Weights of a small class-conditioned image diffusion model: soap at rate 0.0014, 13200 steps.
Rows from block 3 of a small class-conditioned image diffusion model, named by matrix and row number. Rows with one number belong to one channel. Each number is 500 + 50 x the weight over its row's rms, rounded and kept within 0 to 999. All counts start at 0. Numbers have three digits each. After the name is the row's rms in percent of the matrix's.
After each channel's rows are labels from the 100 images, of 14976 (inputs lightly noised), where the channel reaches its highest value: "strongest on" is what is common among them; "patch colour" is the nearest of a few named colours to the mean colour under the peak. Only what is clearly more common there than usual is listed. The data: capsule endoscopy frames (Kvasir-Capsule). In brackets: how many of the 100.
# convs0: first 3x3 conv (model.enc.1.0.convs.0.weight, 96x96x3x3, each kernel summed), inputs 0-95
# convs1: second 3x3 conv (model.enc.1.0.convs.1.weight, 96x96x3x3, transposed, each kernel summed), outputs 0-95

convs0.7 087:557489415501454491576519466415504482530499488486550489557466541484424487506421563529488460555586603506392548476529568524564630512540588462512429457510561533427532412553483508526468489541447462484536471481559569434585533534420552530577469477550493558512464462492399461510489554534553552521
convs1.7 084:553550524477549544479548537485440579467552448482469444487571473544433536497546470451473583489465404551580540540482518455430425457507419503504475524474460500586380588479505455448623436531524513522457430517580574466514519512581510496468495451563490398454509539506505414567478454447542432531
strongest on: finding: pylorus (38)
patch colour: pink (81)

convs0.8 081:553445580581508497503530487507435537591385540535439393493467438464557467572494470435489514553551479491538585581519548492465493452468401487474475453483515556447445528612448508516556526416423485519526527567419448476493472459512420529500475482519590554480522412441463441548499523480504399514
convs1.8 080:448420512495507445505517453497503533443542502453515547478590468425420398489449443562451493390510518531421416459446457474519574510422547484489464533513442530507545416398453521532528420388542503546593428474543552448482523550500475481541520451477390535500484464566558497422487451446553501492
strongest on: finding: pylorus (58)
patch colour: pink (30)

convs0.91 086:534416525550483523502508604572527456479508490549494558530504512570566485581516529444535563401527506551402563503497494459563498419484538558527463408483427507520493538601431540545589450402534521463428497504465514520527442521514450384527482482498610383544536465472514422527477481532449484522
convs1.91 104:506437542523484498447417546504428487561528517457411499466487473476443425503556649467461518583519492491595479593523508502499484449485479502475503567512454521533480476451638420448493438580472491498605523554504481501467568494518563519514404409496494599504582515501600519498481571560499474468
strongest on: finding: pylorus (44)
patch colour: pink (67)

convs0.32 088:409496420512520484486546529457367465511528489465488512475474491504430469498418546474456570515569466453446468558487478411534491505499464412455446453473535506439497579463452582424578618494516538508462557436586489488498495522445494420627511547494523538490505434533432530503527447570449426589
convs1.32 094:541530542478530505496512508502601551493423568584490539450518513463393512527555451460436549475439524640495510473473526561377477483411552535487442577626561523532479472497550550606452493537499551470520463520473535441566503507446606565526458427496503501521484545470563490452525572538535488468
strongest on: finding: pylorus (56)
patch colour: grey (41)

convs0.4 089:522461489493424472517491538549518520509489430508506522517518425462420464573432456551558565448479506543438500473506585429538512462441452502514529543518432504499479383540547407570533435435400454544539501435499393480478450466464495551509508561435448502578520491388643587468458552519507486505
convs1.4 099:424501438508548509400582398482562527482590489477460367507470474472574507460497463492529429517525488439518559562469485463505462511518514536492501485470488532543503538472406632428557587475606462463484500598507503557483533523548512490446404436469520455475501460501388472475512476424493594482
strongest on: finding: angiectasia (60)
patch colour: grey (35)

convs0.37 106:466491466437603524435557437454502499465473476476432471515518482472506501523523553525501503518486530472490494503510524444529483605457532559647470650496542500483559539517447503470486538489575468662430538519431453490494462479487479480428495476541486503459494470591644492595519493556464577446
convs1.37 105:481497549535434503589540491533553513510489451572481496465494611531480437508433383392417533487532463531484470488474503455468528442508466480372600421439463488485418456498491488452476425498466482363495405501569492588531476522494482473432515482507448425505552460523483515491533564494608461526
strongest on: finding: ileocecal valve (40)
patch colour: black (38)

convs0.57 112:513509459551535448446476624441439467556521543436455490511520547551543402467569525496443476439498498601515463548437525516470535534511515519561523521539493542529578410415468551489477590409489469534506549488427482424548504506361462493501503515501557512634582552514525539506500442451578447471
convs1.57 096:445539456511510506472466406491467538534461471568514527484540460500522600538400451474518532471486623437414512448457466541534473511431445507459501508499461498453376521502497450507421512554534479425533459464552429486545544481550454489556517486567451403370447481484487481530532615610469425501
strongest on: finding: pylorus (48)
patch colour: pink (71)

convs0.54 130:520457490469488508473513491521547409619493510567517479532453560490516548513491457513514431563476564462528568523507474571508508442512481512432512639505539552554537407480477443438523535589573449507536513429563516464509519478571508572489540400537482439392489464571484608600510486489442421428
convs1.54 118:607535522554488502521436637506450504527551499508497548424522511473520389492463411497542571471465445563496509562505439417432451590525488461597491466467511430522464563496437493510390513518576553557497516487425464539508487526492482460447515549451505549525490508400524405464563550521603535456
strongest on: finding: ileocecal valve (35)
patch colour: grey (35); pink (34)

convs0.92 114:499491538532581473430442559420430398499514497562540493490569530522539467501559466534558468544550556491600448490506471532519505599424495498454476560417432510419535539507514523501500540398601587462573467458476476514530504511539420444585479486495513404422489456438604453494523413468461497490
convs1.92 098:509538524523390514494545529492448527613477558487382554458538432499551605440484529454508457541482533548465462561496506345532514471541443477488483519621504489523492435496462529536486545529450455520516496469497528443431564532423578490476505563504457545523485514522486563606483630573440475482
strongest on: finding: pylorus (35)
patch colour: pink (59)

convs0.69 084:504488435465511481477480530370545449502457503508435455484480544554523507512513496510473543509510536607515458556584551543500589449433507519670553472545454594525502416546563488483443547460519511495518581518502562461564562449447575502580476504472469565432447603463513407538490460552507520463
convs1.69 088:505528500523415453588561464463468488536513509587530503504533542547467502503521549481466498414490480453481461496519588555525506579535488497468520492546537441485460644504434479430555464498516427481437510377521473470491561547532494539491537433456588331450512512507587566553466605479454546553
strongest on: finding: ileocecal valve (57)
patch colour: pink (39); yellow (25)

convs0.73 098:507505481592480524500408471525458520538488506430539546491442490429577533455444472461572479561591505553491414512486551529494536473506431530460540369524467549531623493497440505478483458494512453529524524517524483452463522527526567523482583489573407399573530555545439508673456479497517466547
convs1.73 084:485488490446595549573529506486527496494486558519472492486607545535441374590488500539493544431443535527463523542477477466477560528435499474540495488453559455547378548560553461455457529565476472490513471507496456499573571471435331513451462608520541434457513491499532469449485523541400451438
strongest on: finding: pylorus (40)
patch colour: pink (45); grey (30)

convs0.10 101:520552545449479532527502449472567543578510529509501511443475531501453387567440480454494506520529497514486549554549491448525460533454474483303501563533515512453642453559409465517540441528424485428473484451485489474481490492568451485574486481425539554512426532501480571508422468602544443547
convs1.10 106:517498437491468475443490408466372538471523559521534472555580444521509520446484459555570488510384476533449492449368501538499585479475519417497551584518499519485460599480430594535503476414488409565537509517508443535532565517461550498439455572520490489505457506547525541540534585398452488511
strongest on: finding: pylorus (50)
patch colour: grey (33); black (26)

convs0.16 087:490489570515575474524497393501503533455497494610538594509464583476503595545524463476522501503538500480540573522490504635520498518473516544596544286509542555581476441503542521434515487506491500494480490556510510532534506481449573508485573544513500422581574539494525532523570480491537489422
convs1.16 088:463526498477466519522525504519498503611454489407437454446584490624462329480355475513521437496491487466442512497541486480508489400453543471507525571466426471533516548443564426471523514551509482550489496485536466470429509471523457577563505598549465444467503538488555528472456567511500432582
strongest on: finding: pylorus (34); finding: ileocecal valve (25)
patch colour: grey (52); pink (39)

convs0.52 114:428544570453438400473533461455536516580532550559459607503546507487432454528472566512511491510476464499458475591446481495557460521586411524559539491515453577489390478550437467546557582548439520454469547535539438529492523475529473474502518442534523527480521537621539520627460579541450516564
convs1.52 138:449520471525514563558491471546453524507504506510589500488505485486581406519523388429447449527471489503500513360617500458432427438448598551391540495571598462502542511421481532417412505486531487501543469507500483517473574539529576514491444561551524464477604477471464461473550459548503493460
strongest on: finding: ileocecal valve (30)
patch colour: grey (55); pink (33)

convs0.1 088:488522440495484488429432528436536495519517372406441419534515440476491503467558517444545485453602475566523566493449406434490499522514498545405559449469551488445454477565499316493526384478486495517476520486553480558487454550486528474453420503538521504514497509557421501512441498573499492428
convs1.1 084:559389515481559491556517495543428487493514552542431373449529487480505491552395468554563472472621533424502491522537550504483591532443509514534534469541513497558527501483517547488561458493458472440638523517523543376504534393456408459521462511475513461567483493489595445505417455496490473516
strongest on: finding: ulcer (28)
patch colour: grey (38)

convs0.94 107:515490427525471532473478441388478487569446519489474476586499534542612536494366427519509500498516502579393467426446435547539551536495481536524489455416475473429606527539553530513470525498609474508518436522466561616574477464584542471509516413532473514511506426482450503448537464449506476531
convs1.94 090:427527476532487528521449545504507512473496481476627435551535448534427468514587559550512550417428553487540544493484481500462454482515528509512527511519413471594516547495519510574435514500481472564470561475539451383444495508454511537455499635390538489474523571479484481564529553567341514434
strongest on: finding: ileocecal valve (54)
patch colour: pink (51)