config.toml
horizontal_flip = true
objective = "v"
scale_shift_norm = false
init = "kaiming_normal"
lr = 0.0014
merge_dims = false
ema_decay = 0.995
warmup_steps = 260
Rows from block 9 of a small class-conditioned image diffusion model, named by matrix and row number. Rows with one number belong to one channel. Each number is 200 + 30 x the weight over its row's rms, rounded and kept within 0 to 999. All counts start at 0.
Before each channel's rows are labels from the 100 images, of 14976 (inputs lightly noised), where the channel reaches its highest value: "strongest on" is what is common among them. Only what is clearly more common there than usual is listed. The data: capsule endoscopy frames (Kvasir-Capsule). In brackets: how many of the 100, against the usual share in percent.
# convs0: first 3x3 conv (model.mid.2.convs.0.weight, 192x192x3x3, each kernel summed), inputs 64-127
# convs1: second 3x3 conv (model.mid.2.convs.1.weight, 192x192x3x3, transposed, each kernel summed), outputs 64-127

strongest on: finding: pylorus (51 vs 3.4)
convs0.191,197,274,219,210,195,212,194,187,204,219,223,190,211,221,225,211,211,211,187,205,195,217,189,179,187,182,219,214,211,249,202,186,235,197,196,254,188,273,181,211,224,205,246,174,200,181,227,219,186,175,210,154,253,173,163,255,144,201,222,204,206,167,192,197
convs1.191,191,218,197,192,258,208,188,188,183,177,144,233,184,238,219,189,178,195,212,222,244,185,214,193,251,221,222,169,223,168,209,193,173,239,245,186,222,155,203,203,194,185,157,186,230,171,226,219,177,190,186,242,145,214,236,255,143,199,241,231,270,220,194,261

strongest on: finding: ulcer (27 vs 1.6)
convs0.26,146,179,204,185,241,193,213,266,229,222,212,181,182,250,181,189,209,223,205,224,194,182,239,156,155,206,189,246,242,193,265,243,181,217,191,169,210,206,171,202,185,190,233,165,214,159,238,195,195,209,182,198,247,155,175,197,286,221,171,227,203,211,232,233
convs1.26,152,210,196,147,190,209,192,159,184,204,194,209,132,141,172,203,197,200,160,184,220,203,128,205,283,197,219,149,206,227,185,179,174,207,227,217,232,216,197,184,201,182,191,174,229,202,233,248,186,173,146,182,181,208,207,210,186,200,120,155,206,156,213,204

strongest on: finding: ileocecal valve (46 vs 8.8)
convs0.90,161,157,209,189,174,170,200,191,231,211,170,196,215,182,192,203,189,169,162,183,167,204,206,251,222,205,187,173,187,219,193,212,204,200,194,161,164,209,237,208,186,227,243,181,233,167,190,182,240,200,194,180,209,157,197,193,222,210,188,249,259,179,186,260
convs1.90,249,222,200,177,210,243,168,215,236,181,172,252,190,168,237,242,214,152,244,208,218,217,219,174,187,163,207,177,196,202,167,184,202,215,181,250,224,159,171,177,187,195,194,198,232,166,243,223,140,146,161,160,212,196,190,216,169,215,189,177,176,165,226,231

strongest on: finding: pylorus (41 vs 3.4)
convs0.112,187,173,178,183,159,149,203,231,237,199,188,196,131,210,168,221,220,237,175,191,203,220,215,192,198,237,213,203,235,216,188,212,179,178,174,202,196,233,157,175,174,216,232,206,177,181,223,213,160,91,191,180,179,261,201,196,254,226,251,149,175,200,226,212
convs1.112,242,255,191,258,192,220,199,215,214,171,227,226,245,222,173,253,226,228,189,151,172,174,181,217,194,215,211,202,243,216,181,244,254,174,180,204,205,204,243,207,197,196,229,197,218,214,188,173,259,273,210,176,176,103,206,180,126,282,199,209,147,197,212,191

strongest on: finding: reduced mucosal view (25 vs 6.2); finding: ileocecal valve (25 vs 8.8)
convs0.45,203,164,196,206,195,212,200,184,164,169,198,244,129,220,202,181,209,173,210,118,185,191,186,168,178,238,226,226,213,176,186,237,212,211,232,170,190,184,226,213,201,254,172,166,172,160,206,197,241,147,219,207,199,247,203,187,174,179,178,184,209,221,178,229
convs1.45,239,222,200,231,188,234,199,189,198,201,192,204,184,178,151,160,217,198,221,266,200,194,182,253,200,188,237,204,167,218,279,147,227,227,182,204,210,188,136,201,215,188,208,221,218,227,220,231,197,243,249,220,196,186,223,246,272,199,192,167,202,183,177,205

strongest on: finding: pylorus (30 vs 3.4)
convs0.88,194,206,188,200,194,213,186,244,210,255,202,251,257,236,165,169,229,210,176,213,209,194,188,179,257,215,215,215,200,225,188,194,208,225,203,239,209,197,159,220,213,160,209,190,267,236,210,189,153,224,187,273,293,195,191,174,211,221,148,207,208,210,247,191
convs1.88,139,154,158,210,167,194,214,197,268,225,217,164,190,146,233,186,215,202,152,134,178,180,212,213,218,234,169,182,237,250,163,147,225,226,203,148,253,236,216,257,245,168,186,204,232,188,259,175,208,184,205,215,182,243,188,225,197,200,196,162,262,205,140,198

strongest on: finding: blood fresh (28 vs 0.9)
convs0.154,136,199,230,177,185,232,171,162,192,155,210,156,163,190,174,226,188,198,177,175,178,192,190,202,192,155,224,165,215,207,171,194,182,184,212,191,202,190,199,184,215,202,218,180,223,145,167,231,151,190,158,190,192,154,295,239,191,172,239,216,188,204,226,207
convs1.154,260,217,239,225,213,110,238,194,149,186,194,223,195,229,201,199,205,185,232,196,155,196,167,207,183,191,200,257,250,177,188,207,206,209,173,175,122,240,196,184,203,161,190,175,176,218,188,231,259,228,220,222,165,207,152,221,237,196,231,216,189,201,153,190

strongest on: finding: ileocecal valve (27 vs 8.8)
convs0.6,261,225,190,226,258,250,207,169,218,193,193,199,177,171,194,148,218,204,176,160,204,206,220,189,186,171,184,173,157,292,218,204,192,225,206,145,203,204,236,198,183,231,206,177,228,154,197,185,197,201,184,200,195,209,249,215,198,187,208,203,234,202,176,208
convs1.6,184,197,214,207,194,229,171,193,199,201,180,179,209,189,127,256,219,179,199,275,222,201,214,230,240,213,180,230,214,230,237,186,240,143,213,263,208,169,172,170,223,185,123,227,251,221,224,238,237,224,174,159,192,205,160,158,196,275,186,210,221,217,208,253

strongest on: finding: ileocecal valve (35 vs 8.8); finding: reduced mucosal view (26 vs 6.2)
convs0.134,141,182,216,215,220,271,210,213,130,195,217,227,171,172,184,177,202,214,263,182,204,254,162,202,195,202,192,249,234,209,159,177,212,206,215,180,227,185,178,223,156,193,150,171,184,237,184,192,166,163,179,220,253,250,240,195,204,168,208,210,228,180,148,187
convs1.134,242,182,127,152,142,185,229,161,163,196,231,168,247,159,137,198,184,202,173,217,239,242,173,201,234,181,174,142,208,222,185,171,198,186,203,213,171,228,191,214,218,254,185,206,239,169,261,166,216,216,176,197,184,222,189,212,227,199,202,164,201,144,210,226

strongest on: finding: reduced mucosal view (33 vs 6.2)
convs0.52,207,219,185,221,215,164,234,225,191,165,138,162,182,221,179,233,196,169,197,192,182,185,209,215,206,180,169,188,203,171,222,230,237,185,160,189,247,212,191,172,191,245,200,187,219,210,230,190,183,268,198,203,237,252,196,195,144,245,181,224,218,147,204,237
convs1.52,181,218,249,187,182,202,162,255,199,210,179,225,187,207,237,178,255,259,205,202,185,204,142,197,231,232,237,198,193,194,210,188,184,176,214,130,222,264,232,201,245,193,181,181,206,147,175,193,225,174,198,180,238,147,195,190,219,211,196,195,227,196,165,227

strongest on: finding: reduced mucosal view (67 vs 6.2); finding: ileocecal valve (29 vs 8.8)
convs0.43,257,264,186,236,248,227,207,281,208,184,181,229,150,226,180,191,200,205,205,202,221,169,177,198,194,219,137,146,205,224,177,241,227,179,214,151,166,161,217,196,229,219,176,189,169,225,234,162,248,153,207,225,198,251,244,165,199,206,169,145,179,184,216,217
convs1.43,186,156,215,179,202,182,198,203,203,203,170,224,188,174,178,178,219,183,164,166,165,218,181,210,250,160,208,197,218,189,226,209,202,225,193,213,251,219,184,223,157,203,263,122,208,172,200,195,193,175,238,208,206,200,199,197,181,172,59,212,233,185,189,187

strongest on: finding: pylorus (38 vs 3.4)
convs0.181,146,196,182,174,243,216,218,162,217,164,126,220,204,142,138,208,209,212,239,216,187,195,232,210,196,222,217,192,252,221,213,268,169,232,151,144,196,225,173,231,171,179,183,217,180,206,165,214,106,226,198,183,184,167,258,113,169,235,221,219,149,216,222,224
convs1.181,191,176,186,161,161,240,236,240,252,178,240,217,181,220,202,139,162,175,197,167,224,212,200,200,196,175,259,208,167,149,164,238,219,210,255,215,208,214,211,188,187,204,203,208,208,195,166,179,208,228,190,173,183,181,158,228,233,125,215,171,243,185,196,181

strongest on: finding: pylorus (34 vs 3.4)
convs0.117,219,178,187,245,168,178,185,173,175,187,185,220,218,231,199,199,222,210,195,213,229,206,183,275,181,205,140,161,182,197,177,162,184,215,196,254,184,260,206,189,150,224,245,203,163,201,215,212,184,277,178,188,205,151,129,213,148,190,191,253,162,175,164,209
convs1.117,248,210,124,178,181,155,148,170,197,237,221,234,186,205,232,217,164,170,175,189,243,189,247,206,224,199,204,178,216,169,201,184,192,248,209,218,223,238,198,195,170,236,124,217,231,237,240,186,226,140,177,234,258,209,196,230,197,254,285,220,231,208,175,249